A small sound classifier, trained from scratch: 20.8M parameters, arch vit.
Rows from block 5 of a small sound classifier, named by matrix and row number. Rows with one number within an expert belong to one neuron, the router's apart. Each number is 128 + 32 x the weight over its row's rms, rounded and kept within 0 to 255. All counts start at 0. Numbers have three digits each. After the name is the row's rms in percent of the matrix's.
Before each expert's rows are labels from the 100 clips, of 14976, where the router gives the expert most weight on average: "band" is the frequency band that holds the peak. Only what is clearly more common there than usual is listed. The data: acted Russian speech (Dusha).
# router: router (model.blocks.5.mlp.router.weight, 8x384, trained with AdamW), inputs 220-274
# gate: expert gate (model.blocks.5.mlp.gate, 8x192x384), inputs 220-274
# up: expert up (model.blocks.5.mlp.up, 8x192x384), inputs 220-274
# down: expert down (model.blocks.5.mlp.down, 8x384x192, transposed), outputs 220-274

# expert 7
band: 4000 to 8000 Hz
router.7 098:126184130120101065090154153104162133151163121075072140130085147158172165115106085129095066133108121124129111158154119091122139088152070059161122061110105155121143101
gate.2 161:083138090148192208155156119101112151129159188091194132133071155117151101093152081102129124090166104131170160142094142175144117106101139165148144092134153059133119138
up.2 148:105187146115131153093166146105149126130158121017163160094159101154110102132147070174158120112174078163125128139039087116123120102108147163156141143174141103090140165
down.2 177:085104115147118089110120176161162106208136134162117120143180115123108148174137125103158141126158115138189112203165103146154127076177059076107101127108149252077085077
gate.3 022:146102152063086163165120146168138092152121142141125111123119087123113077114100127115145118161142117140181120121137114123136137110085150113170202116128151178156115125
up.3 024:092140181067057083145083104183141162106095109177095123115122067146067132098113171162147140148145114184096108194150112116133148121125072112170135157108108104126127099
down.3 027:113154139146154085101136158123148125081156118126177140144148147135132102152085146184108109164180062162189122073081131086111138114105085117094199128138096144121132149
gate.4 182:105163098151144138174091133135136125160128093107127100095147068107162142072085150116139099149114133166166094177201084089120123193176165177132079114114131152155197161
up.4 165:153191169132114172163134185102102140185083144025086141135122126127118167060114113188130134087108149153164151144084134186078147131140084079115114134101155139161130128
down.4 169:147113130099103186120110083190169144116110134121180099095146182130118176206146109050184104150126056141104142136115136129124154169181170157084064140157160106108155178
gate.6 144:095167070146127150115123188099191153157085114131127130134136122128103120090138149054155152085148100185077090137088166093106126121118164163151144137088148088103110105
up.6 140:136117095131136153130144172115153144165133138077141124136100120102140120090145141113171128084159123144150108124123146183100099121082119108120123092079106236103116132
down.6 167:124133143136122172186128071166178129097149120092087150158098133123154149095087129190126101128149063128172116084149073117118030088123085163134149135098086225137157174
gate.7 178:137128120135117109169142114099087084132113108106083100150141052104122118131154151099155088173127115163140138183134148103120121138086119127125187144148142127130095092
up.7 178:145171134127115084133127151069131068123129118128099120163139091097118177215170168065160079155095110133136145175125154121102069160086121106126174114128129151124111121
down.7 176:110130132168102088089123191152068126151130133158141120152144153145059156102120038188115088097197088156129133121164137147128140150065130103126110137118117131086085135
gate.8 155:090183153175122119109158093141094079145163084171077156124096090078134129128065132151113118107110125110149080177156162114091132144087130141111119152112092127180135155
up.8 149:066150160155083158125139099123026060111149101189077101145130150105111138144141146144070066141105139117081111146132167135149121181108174200104151125120119125195161112
down.8 180:074142158068069122099082163061167177045121147102171156171056048103126161128136128086141133153130140164148121153086131147110210106154076111130128137097144178152110132

# expert 5
band: 250 to 500 Hz
router.5 085:094134098099106161111122144179145122186104156059089134098098107186155131138163158171214138153135106225144144087149127134111141120115141130172089169161111076158110131
gate.0 228:153108085169159117123121177182097091112184117169136113140135119108134135134096149101170149165099145102134102185158089121170151135141121122114090177107070087136136122
up.0 220:089097091188143127113100195179101088090173105173120117167182120082146162072092148142134113168128158130169109205093086136156143108118129109108142127124073091136147129
down.0 227:114173073096118124148145077114161118112131118174139170161096086123100061185105144110127205111130126145113129076164163134121110163148139085118117239091131137206101086
gate.1 234:160165163108128120089146130139114142099120086145143092169169122162097162119094190152147151161204100089176112208130135112064091090113120129142087161098118110102086113
up.1 225:103094077121113135164099088127106120122129171166139141099111123105159118196133071092112125089085155111098130097105093154133172126145163146123169051136125083177167133
down.1 174:174134119101099177095114118134082072156101155157109115093139211144103106145184138139141134159174139135077156120158114091119103124113140133134168177056156088111116100
gate.3 177:109104156151107080085142121145118119114148166155113154169066042194198136129124182119163137186172119175127141194082123136137161083107106104157104168116106179177056042
up.3 187:148085183090067185147136091118161171071141151112125179144101104140184117145116118117117105144102113193150126100153126118104106158143143138156216110109140107214092133
down.3 210:143112107103041133156136134162134123216163132180143150124159116132154152132129162077119087100135122131097111082140138121176103135097151113133164138114115188087118090
gate.5 006:110117110126140143142120133114115134158207191109150107123140178166113154134130157160142136105158149166181137193135108115118023144123109085142130128117154164187190172
up.5 007:102167101095135138106108141149172087107079137137135079154136136152138126072108125185108124139131083165074125168114079103170169120123107172170188175148128053146078109
down.5 006:129105139101131120166104101093112142017169135151118083091128104133107146143062111132083146088099133122112221117154126113150150072151108139095073166133160222060126138
gate.10 178:155151087133156130139106140127161143118139108098116172140074133123082132065154166138189136119123158073199081162080148081165148111133085180154085202104150152120134163
up.10 176:116143080138160142141148147126176140128125119102159173143051153176056118084117145139147151159113121106197118192071131065154155141103071142147061203132145221100162163
down.10 169:140108143092095067144180117112133135127115114178090163147126081140173084161142172130113135107066134125125113113108130141100152148113109173124148131100102048136102139
gate.13 187:138132145146149094171137172179122014091112091160140166167117116112215113114111122056114097075201149074151116161130106120163122111024112173168113159161156067120159127
up.13 192:132162110100126120136124143138143174121166125058124116140105160141154089121117135195093061171115131189078129121094150216170122103119166192116107068123083118136107152
down.13 207:125165126174123109066125110128192160157101156087100057128134124123110135195121167056147144165098137167120163143152106124119129150129132133128115098153116189106100053

# expert 4
band: 250 to 500 Hz
router.4 092:148144146112069153144167148126156100158158154068145087171093101114145039132115119137186143126102159176185108131212134203125130141151105119136100121124081088121150132
gate.1 012:084154128164098141093116151147129113151127138179141150107087066080111125137145068122165122131150099152145159109099162112125091045147129130186165159131105185136117156
up.1 013:124113108107091113109137163136101065115126101109139113133187124111134183161142133140141123108114121113090096119170180131130112132091180166171082162119107161115103128
down.1 013:136121064109117106108106130132166086120138147118158123161167154139107111137124092134122164103136122139105124116096139120090082106160124145119141170062076183143151067
gate.5 104:130059139076148106096149156174187132092102170149115081172167133169136104118169130065081130117107136199072151096088067172109103103116101125137064097087093070154111147
up.5 101:148148134134098121156114103108140130147095113116128146120097103142106112135050133115142176142133120129093098058166165111145135151155161129137201165168202112183115161
down.5 112:085159096073133151132124129102103121136127183037107106100113137139067132118170143158075113155103132163139164153107110188117119134138090169102124149092093205114070135
gate.6 159:115130143101111138175134175175119132092115172133117135135102135147164131046172094140122203149130127141124121126146126150114088134135189147177144170129164098124098117
up.6 176:140130097154062131121158104109106131122149064099130116102156162119142087086153120152140124170118103149130133143127098129133116102153143102158105168156101188173091107
down.6 176:109156123088150073097142155102176089103119107114105122166108172161160107147112117164048082117083132126113086131193127183173176142124150098133142127137149101164151146
gate.12 052:144094154136083115214173139162143122115068171081101087100135108173142178064160150114115143149158127164138140095074133140138077140158104109140145144142148111174099082
up.12 059:112104124167188142095103128149138092193107092134135132138128091164160126080148100091129110137148158112102078043098130097159102100147159121090092053126191114115107100
down.12 053:137183110099131082090115194125101046110117109172120162139139136145114130107171116108094091156125066184081130171141115103088176122111123111072132105156093136145088140
gate.13 217:099140143138125151169097172142146174127144120126174126148109160090149113171084175079223144159060168163200114170186143171135145159147104174136101107136128175115125143
up.13 235:119143146172126150181096181119132209116147159115144116184102169068110122112093163051190184160062128173179113155147137176101151160111102163152117144110113195129101151
down.13 250:079162116143099125100123032138156126136104128151147127118113164122109088165093137157113149056104123133092139054170133172135121123169144083134067171145106114136129132
gate.18 221:157172192097145110042131147100074180107079102106135135108151084207104128102099107099128168131098112118095144145141174116137150149153135083125161102142132210085108143
up.18 206:178123182082126055077122137137082193078119065166105147069220121156157127136123106130153105134105145103090143107134117091143139143135126136136168074111133195129104178
down.18 214:164140115121133130205179085109133145133176147148134141144104104114198066151119140099102083116110100095203124139183141159096094124149099121114063128099143072122166214

# expert 1
band: 250 to 500 Hz
router.1 091:122166072148132152101115154154081080087157160109108059117085135167115113096140163157199093175111157128164105168144149127167077097121099203163128131154114147125146143
gate.1 174:165115135084158141090089134164118118101114130170168093094110107116086098118136131177088156134127124151127144160128096136161122091148169128136090151131088126095096089
up.1 169:135089167189119094153117122081151066187150113050141189135185090141123120206112122085166161112125131163096118126152154095092114117104116094173141098103177120187094162
down.1 186:099074118084108153156134151152085078121070110150174118156079088124180142111109151119099214151133129168096126096172152196123110089128067120112068168187093078049154166
gate.2 161:162146077164148164160135146115152134093090135174193183126154111084145170149195127153150089163108106167103152148126132153117121137057154144141139120162096106158128136
up.2 164:196123175137163107114152131095119132129132134148117156121100183086146146108141123134136089112129108123051141123153150135156152140121152178129137113140185124123126124
down.2 183:119111156076135155170120097148227065058077128150065125080149098180107130164076168117102128102114094149133127097081139158100117118117171120102157113079066152142158185
gate.3 146:129134154106134107155164076105144158107123153201077169164159103179166096104169120125117149097125121127140131097125161131174148106143097158169122138170136069092099170
up.3 143:166117156167129169098117120100143062088124171094141159118110101114144113102167086174201163136190121089110135080175154101162138118091172069106156103065147069161106231
down.3 134:145141149147144119094148104137134101157118144164128148134106128083173117076128115129152106118126130138129126152119183109164070137141101110135141109155097122140104138
gate.5 169:091100119119196176130121182130102161130096179136098167172143094104157148110110106105193080126129125122148132138119149127119134097157183092108039163104193106142145132
up.5 178:179100131132110115119101145109059092158153154157128084155109121167089110130183142115123200181148112052120134109127117167148134125124086168127170125105054080097109177
down.5 174:136118100069154095171067104112119121127151154116158087138160095116153134127150102160179133139117170107151136069180125188134080142130123124112194097130121123105084094
gate.6 184:081062213134091159191140100152134080123168142194138100134123102152154127195178167163138112125111172127112149161150122143134115177141157071127115122130154101107109128
up.6 197:174115064120138140167135151114102119120174101067146166114112128087108162109076139105135096057146121119120139088111078148073112134143171174115076133110151000112135116
down.6 196:128121152142083132065143152168154107104135130083094174121146124101045155122157058121157134122115095159079100163158117126139101099126160126200192157100147062160084119
gate.11 173:141096097154142156045125172116157123124092120163113132129120135121100135150111081131130145077121115156133082006134122181060126125163159115134076108083175165113122114
up.11 163:174106081135124149107097192113149082104118161137086144108084164136048099099160108164089135118050107130126117122094076138119137135151198115177078129115166107133173113
down.11 161:118033130149176146174130170157090099154099097147080178166115101135163100087119106135132062146065131109100099109087152168134163182072097122158121063096134000139147132

# expert 2
band: 4000 to 8000 Hz
router.2 133:155142131147155143108129093106142137164101117185164129165148126089056167230074193068174133148130137098140144148098154119143155134146102081113134158092108171101161088
gate.0 102:149107104155157100106126122098064114157154129097138115130168131165150115089064125173100128073123091058151128109137148127148108138121180149137099101152151132131096164
up.0 102:136143159102130101123108157158158180103112093102145133134094106108120161112159104117085114187189118243125149204125120098143124117075036156113126097126139112174128150
down.0 098:086083160118167176154138122128120130158152063150156125119109122147114119123048160134082195114143166096105137217127166183130127120136058132097140131117142144137112144
gate.1 091:136075172146096218053157123094159111079072094142113130127109128201163133131081128200176117135051173147114097098093170195170177148139132135136127118152110093127197074
up.1 096:108115111071183056133108190095131126123151131102128160174092107141085122164110167150092176055155147096105153106059109143149071098144141169119106111125072154138113177
down.1 098:107111112105115149091156138163073115045111151097128132160114106110109121146107176150034184080128078086113126104109133165119098136135157154117181077090105105091116222
gate.2 109:168127152124165092095121137146096084131091100080164093095133120163109114102116192156160129187152101130114102094148138159136156114173215137131146121162139141087122158
up.2 116:124160132144108107108135175069121072152140106082164137110143061152105139144089113092155096134138143084128147127168164087112160131145221145139106147151156198137072108
down.2 105:147078137152066116144141135069099157086134151159088087132155088140118118111105126151140125142183110163144142129147126109138166106142160087131184154152111137067112160
gate.3 090:092194089114154111124141110174114096131158133161112144110144058051132135105196089079145160099152091176075156108128172094174138155099091087089128168137125077093135155
up.3 097:126105190096163106113128189140156184130158154120078136157146110112083096158117059167189124175124140109133117080110133163099185123064145107181123160141034186092116149
down.3 097:104072181071131126084102117123175091099135094127113168162128092076081139117044129180178135090186075117099103123076126155160153145109122127152126123102092158159135123
gate.4 110:153073114187110208108164155149165128126101131112124112155133159175117118132209137088098180186091136072093195121116208152126129133075111165180138151119109103112134177
up.4 102:179148108114147146170145103095187153109076095093141107144135126160069123151175116106113137213143169038089123130077138168153164138181121191149135082067145065098155123
down.4 107:087134166139103161145114135197184144132130104119097135136126143089100071114085130136145112100134142125093112159128109151112164144124093122156139114120116155055083172
gate.5 105:135109047119078146134172119079126093124141170165150072181144148162116158099134113168144091128088117124160143118178105117144121160149124112123079114139105081155173118
up.5 103:108101174129169104137078129152122151129145103139101124086118075124141129144175106146156129140122134080107114160090132053114105097087102067161137155111138163078147163
down.5 103:092141131134156076081158149078119146148068131068130136109113150146030158133143098155113107086057113099104114188188143048136150142154115148162188128155152138162157138