A small sound classifier, trained from scratch: num experts 8, patch size [16, 16].
Rows from block 5 of a small sound classifier, named by matrix and row number. Rows with one number within an expert belong to one neuron, the router's apart. Each number is 50 + 10 x the weight over its row's rms, rounded and kept within 0 to 99. All counts start at 0.
Before each expert's rows are labels from the 100 clips, of 14976, where the router gives the expert most weight on average: "band" is the frequency band that holds the peak. Only what is clearly more common there than usual is listed. The data: acted Russian speech (Dusha). In brackets: how many of the 100.
# router: router (model.blocks.5.mlp.router.weight, 8x384, trained with AdamW), inputs 110-164
# gate: expert gate (model.blocks.5.mlp.gate, 8x192x384), inputs 110-164
# up: expert up (model.blocks.5.mlp.up, 8x192x384), inputs 110-164
# down: expert down (model.blocks.5.mlp.down, 8x384x192, transposed), outputs 110-164

# expert 7
band: 4000 to 8000 Hz (66)
router.7:67 58 37 44 45 46 39 55 47 37 38 60 37 62 47 43 58 61 48 59 47 50 55 40 54 56 50 41 38 53 41 60 53 49 38 45 69 60 58 58 63 46 39 44 34 64 44 49 49 66 46 48 63 46 34
gate.2:49 65 45 56 52 37 63 41 36 42 57 45 46 54 34 57 55 52 42 41 32 56 44 37 67 42 49 58 35 44 52 43 51 49 35 48 44 33 57 59 49 46 43 68 60 53 47 48 55 41 57 42 51 55 43
up.2:52 61 68 50 45 39 54 57 33 44 54 55 62 55 18 52 43 58 48 41 41 54 39 40 70 56 41 47 42 52 45 39 58 36 31 56 59 67 52 61 48 45 50 52 64 38 41 44 60 47 62 37 50 37 49
down.2:51 52 59 49 48 45 40 53 46 63 41 47 52 44 60 39 48 44 43 36 36 62 55 47 48 55 48 42 46 50 44 50 57 31 48 51 43 58 37 41 52 61 59 34 43 45 63 48 46 47 50 43 39 48 42
gate.3:51 49 79 50 55 57 64 37 73 40 35 54 52 25 62 67 40 58 34 59 55 53 44 68 55 62 35 33 38 38 46 51 41 52 63 57 38 33 66 57 53 61 39 51 50 41 41 51 40 50 42 41 49 36 74
up.3:52 50 53 52 65 79 48 45 51 54 31 37 51 53 37 41 48 78 43 46 71 42 47 53 39 51 24 51 52 53 55 38 55 40 55 58 54 40 42 50 61 52 36 49 41 43 47 59 47 50 38 38 54 54 60
down.3:58 49 52 54 38 61 51 49 61 44 50 54 54 46 46 51 18 69 53 27 47 40 48 41 46 47 52 55 52 49 54 32 36 54 49 63 67 46 53 35 41 71 35 55 50 53 36 65 49 41 43 53 36 43 44
gate.4:50 49 39 51 65 36 39 30 43 53 53 43 47 63 62 33 20 46 50 56 52 38 71 46 50 53 47 61 47 50 48 82 52 51 51 58 43 29 57 61 62 45 33 65 59 35 52 48 41 56 49 47 48 56 51
up.4:55 38 32 46 58 39 54 37 47 32 61 53 41 51 35 52 47 52 74 56 59 66 56 35 50 54 47 44 41 53 48 42 26 48 49 52 44 49 66 40 51 57 33 55 57 49 39 59 57 60 52 57 46 68 71
down.4:57 77 39 55 47 55 50 51 45 26 63 66 61 51 37 24 49 54 63 45 64 53 46 55 44 49 45 55 64 45 59 52 47 41 53 57 33 61 43 45 43 41 54 59 43 47 43 43 69 58 66 46 42 25 68

# expert 5
band: 250 to 500 Hz (65)
router.5:52 63 45 55 57 44 42 39 47 50 61 54 34 42 39 57 24 71 47 44 65 45 56 69 37 53 55 61 54 57 46 57 46 42 55 37 62 42 28 58 77 54 48 54 64 44 42 51 40 50 61 54 56 54 63
gate.0:53 48 43 58 18 71 57 45 43 58 38 55 40 48 44 55 56 27 42 38 60 47 48 33 41 39 58 58 58 73 55 43 44 42 51 52 42 37 47 51 40 59 62 48 36 36 58 44 49 31 46 44 58 34 56
up.0:49 57 42 51 29 74 55 61 47 64 52 48 41 45 55 63 40 40 40 35 49 44 59 42 46 59 61 53 46 70 53 51 42 44 56 44 40 47 43 50 48 48 58 47 50 39 48 45 31 28 48 42 48 40 55
down.0:31 45 59 53 51 48 44 48 54 48 48 57 54 48 51 60 49 43 42 52 50 73 57 56 43 47 58 48 62 40 52 44 54 49 54 57 54 56 62 57 46 41 55 45 68 51 45 48 60 52 41 33 50 39 70
gate.1:55 52 60 43 61 34 69 57 44 61 63 46 38 46 46 32 54 60 57 56 46 60 42 40 39 59 49 43 45 48 39 58 40 50 36 49 71 58 55 62 43 38 54 44 51 40 49 50 47 58 55 46 57 39 38
up.1:45 64 41 65 44 76 43 47 53 39 44 59 71 47 57 66 46 41 34 52 49 51 55 50 55 45 55 58 55 51 57 40 60 47 56 41 30 45 42 39 47 68 47 50 47 56 49 45 51 47 44 59 44 57 63
down.1:58 33 51 53 57 42 56 42 48 56 59 33 67 60 40 42 63 54 56 38 34 61 40 65 40 53 51 43 56 40 46 24 41 39 40 53 44 46 40 52 42 49 62 46 48 38 57 42 55 65 48 58 46 45 38
gate.3:45 47 44 42 54 53 55 34 69 62 42 37 45 26 56 44 35 59 50 46 40 38 55 52 61 64 53 56 52 47 53 29 54 57 48 47 58 33 43 51 46 51 59 54 41 64 56 41 43 46 42 58 50 46 61
up.3:54 46 66 41 46 41 61 40 51 41 57 58 57 44 46 33 45 60 42 45 60 71 48 65 42 61 27 41 53 37 45 50 39 50 49 52 45 39 42 52 49 45 45 49 58 54 53 51 47 62 50 59 34 38 54
down.3:59 61 64 33 43 57 37 50 59 59 54 42 40 56 52 60 43 43 54 43 50 81 58 46 39 53 45 45 53 50 44 48 36 36 56 42 33 62 55 38 48 45 40 50 49 57 58 68 51 68 43 57 66 45 32

# expert 4
band: 250 to 500 Hz (78)
router.4:58 51 33 50 61 59 37 42 49 52 47 50 50 49 45 78 33 50 43 60 54 40 47 63 37 36 45 40 51 38 44 44 64 72 60 41 57 43 25 48 44 41 40 50 63 48 35 56 48 57 67 57 59 56 60
gate.1:51 63 47 51 38 52 48 62 61 56 29 36 59 44 52 54 50 61 31 44 42 61 45 38 51 52 57 34 63 49 51 66 52 46 36 53 58 37 37 52 29 49 50 45 31 47 51 71 48 46 49 51 46 59 59
up.1:57 52 56 61 37 45 54 63 46 61 61 56 15 41 46 45 44 47 65 34 54 58 60 71 52 46 61 49 46 61 46 24 49 38 46 49 54 41 55 67 51 30 27 67 68 50 51 61 62 37 50 57 49 48 54
down.1:50 55 43 39 88 26 25 57 56 52 59 49 41 52 34 52 57 29 56 55 45 64 63 46 48 42 52 67 46 52 51 57 72 51 52 50 34 48 45 56 42 54 46 39 32 53 48 42 61 36 61 48 53 43 71
gate.5:45 39 53 46 56 56 61 69 56 72 42 44 36 36 57 55 58 59 24 46 50 45 60 45 52 39 38 68 57 60 46 50 46 51 47 55 45 64 50 66 47 30 67 67 27 56 44 43 36 63 42 58 66 45 36
up.5:48 39 50 51 22 52 39 49 47 40 55 38 52 46 59 51 32 55 69 60 36 47 50 66 52 53 58 45 56 58 65 29 55 48 54 56 45 47 48 35 50 44 51 62 55 69 33 57 76 46 63 53 63 64 43
down.5:46 58 47 46 53 52 64 54 67 47 57 48 48 41 53 45 54 52 40 65 44 26 50 43 68 43 41 45 44 41 51 51 46 61 49 56 54 36 45 56 46 37 68 62 43 54 60 33 68 49 61 60 47 37 39
gate.6:63 55 48 35 54 52 47 51 36 35 79 70 56 45 42 44 51 74 45 55 51 54 45 51 44 63 69 43 60 53 52 37 43 43 58 61 62 47 40 48 56 47 62 52 57 50 55 34 65 60 57 61 80 71 61
up.6:66 63 50 40 46 48 43 52 45 35 57 82 63 62 45 71 59 51 49 50 65 64 55 53 44 62 58 31 50 58 50 53 48 43 48 45 51 43 45 34 57 33 71 47 40 55 60 61 53 38 68 55 63 42 56
down.6:56 47 60 52 44 56 32 51 51 63 56 49 65 47 54 31 37 49 56 18 63 58 62 54 21 53 59 47 50 42 59 43 41 38 51 45 46 56 44 45 54 56 44 38 47 33 66 75 51 48 59 28 32 40 40

# expert 1
band: 250 to 500 Hz (74)
router.1:60 57 48 48 52 44 39 58 46 40 34 71 66 47 37 59 51 66 39 57 49 40 51 36 62 51 39 35 38 47 57 45 61 48 67 49 54 53 41 51 52 49 39 64 50 47 41 52 32 65 54 48 58 59 38
gate.1:42 34 49 62 68 55 53 45 67 40 31 30 42 53 52 57 56 58 42 60 33 27 54 54 57 48 45 63 50 59 58 35 20 48 36 44 53 38 26 50 48 56 60 61 41 68 54 20 54 70 54 53 67 45 55
up.1:57 64 45 44 46 53 32 54 37 59 60 53 50 42 49 37 47 50 58 50 65 62 55 68 52 49 58 49 47 58 47 39 76 53 56 56 50 43 61 74 62 53 57 53 47 45 53 56 48 29 46 45 48 82 44
down.1:29 56 48 42 50 53 37 29 65 55 68 50 35 48 56 46 63 49 52 64 49 65 46 49 43 45 23 44 45 49 60 50 44 50 65 57 48 59 51 67 46 40 50 49 55 55 37 56 60 42 50 48 45 58 31
gate.2:45 49 37 45 59 60 47 53 44 27 54 45 72 37 46 61 39 54 63 62 47 51 65 50 48 62 54 39 50 41 43 41 50 53 47 49 58 52 41 46 49 56 57 49 45 46 50 36 52 68 70 41 39 46 38
up.2:51 47 32 51 64 48 39 60 48 37 59 51 49 49 43 42 66 37 55 56 37 41 41 48 44 52 43 47 53 55 52 74 31 61 60 52 64 48 81 41 51 51 59 47 48 54 55 62 44 68 50 55 51 38 40
down.2:59 48 47 52 39 61 58 44 47 59 64 66 42 49 52 47 59 51 50 36 53 53 47 65 69 44 60 40 55 57 41 68 44 46 63 42 34 36 54 49 44 54 48 44 53 64 63 44 59 45 38 41 48 50 57
gate.3:71 44 50 55 55 53 47 38 52 36 37 52 43 60 36 64 75 51 50 63 50 40 52 59 42 32 47 60 59 45 44 48 50 47 44 38 42 37 41 45 59 41 56 58 58 40 43 51 48 53 52 38 43 51 55
up.3:34 46 47 56 49 41 60 53 44 42 41 50 53 45 57 65 53 58 37 56 62 58 31 50 45 47 57 61 47 53 46 39 60 50 55 55 33 61 51 62 37 61 49 45 50 55 55 41 45 49 40 61 50 46 59
down.3:56 47 52 50 41 37 47 53 57 39 70 52 62 54 45 48 46 55 63 48 47 58 58 62 54 61 35 74 35 37 45 36 44 55 44 53 55 39 43 54 46 50 47 57 49 38 51 31 67 56 63 46 48 50 54

# expert 2
band: 4000 to 8000 Hz (58)
router.2:53 53 50 49 43 53 55 59 53 50 47 47 60 50 70 40 53 53 63 43 56 56 41 53 50 70 54 47 53 55 48 51 29 51 51 67 41 45 53 41 47 59 55 37 35 38 60 45 60 39 51 51 38 22 37
gate.0:46 53 74 41 39 66 30 62 52 56 45 44 57 40 44 51 44 45 43 42 62 60 48 56 51 54 57 52 30 59 49 47 55 64 65 42 43 55 33 47 64 54 58 49 39 36 61 41 51 42 58 31 43 62 60
up.0:46 46 42 39 54 62 53 54 52 64 43 57 44 39 54 59 55 47 56 60 32 48 40 48 54 36 46 28 57 53 68 56 49 54 49 48 35 34 75 39 39 49 38 55 67 49 45 54 53 58 57 52 54 35 39
down.0:59 55 45 52 54 63 73 28 67 41 65 70 38 31 48 66 58 50 55 41 53 39 42 48 67 51 50 62 49 51 59 52 25 40 24 55 59 63 43 42 40 49 55 52 39 45 59 64 43 62 45 52 47 53 68
gate.1:50 46 43 42 60 40 35 50 57 25 41 46 50 42 37 39 65 54 67 42 47 43 41 59 22 54 59 53 58 44 56 69 37 53 67 53 55 56 58 67 44 52 37 51 56 46 46 60 64 44 47 48 42 48 40
up.1:57 47 70 46 68 47 57 46 44 59 46 42 54 58 51 54 54 39 47 48 67 52 54 65 46 44 41 56 60 51 59 41 43 52 70 54 59 54 62 36 53 47 35 62 55 45 64 51 54 46 51 54 42 53 56
down.1:28 53 69 68 36 39 40 54 46 65 73 46 48 50 43 57 64 49 34 57 51 31 57 56 53 47 46 39 48 49 43 38 63 43 55 51 44 36 54 45 48 53 54 73 59 40 59 40 53 59 61 46 42 73 55
gate.2:49 53 46 59 32 43 60 58 49 41 45 61 50 58 25 45 55 59 66 64 57 44 40 55 37 46 63 42 55 61 47 49 48 56 41 54 66 33 54 23 43 57 55 50 50 61 53 27 52 53 38 44 47 61 44
up.2:40 56 46 33 38 54 26 68 51 49 30 73 50 57 36 49 57 51 53 47 46 60 64 53 37 65 46 40 48 56 43 41 41 49 44 49 68 47 50 42 47 57 49 43 51 40 61 35 54 51 44 43 34 61 52
down.2:51 51 48 46 59 29 46 50 56 45 67 42 55 47 52 64 44 54 55 42 57 52 55 54 30 45 40 64 37 55 36 63 41 52 59 54 50 74 32 42 64 60 54 46 39 46 52 60 33 57 51 63 54 39 54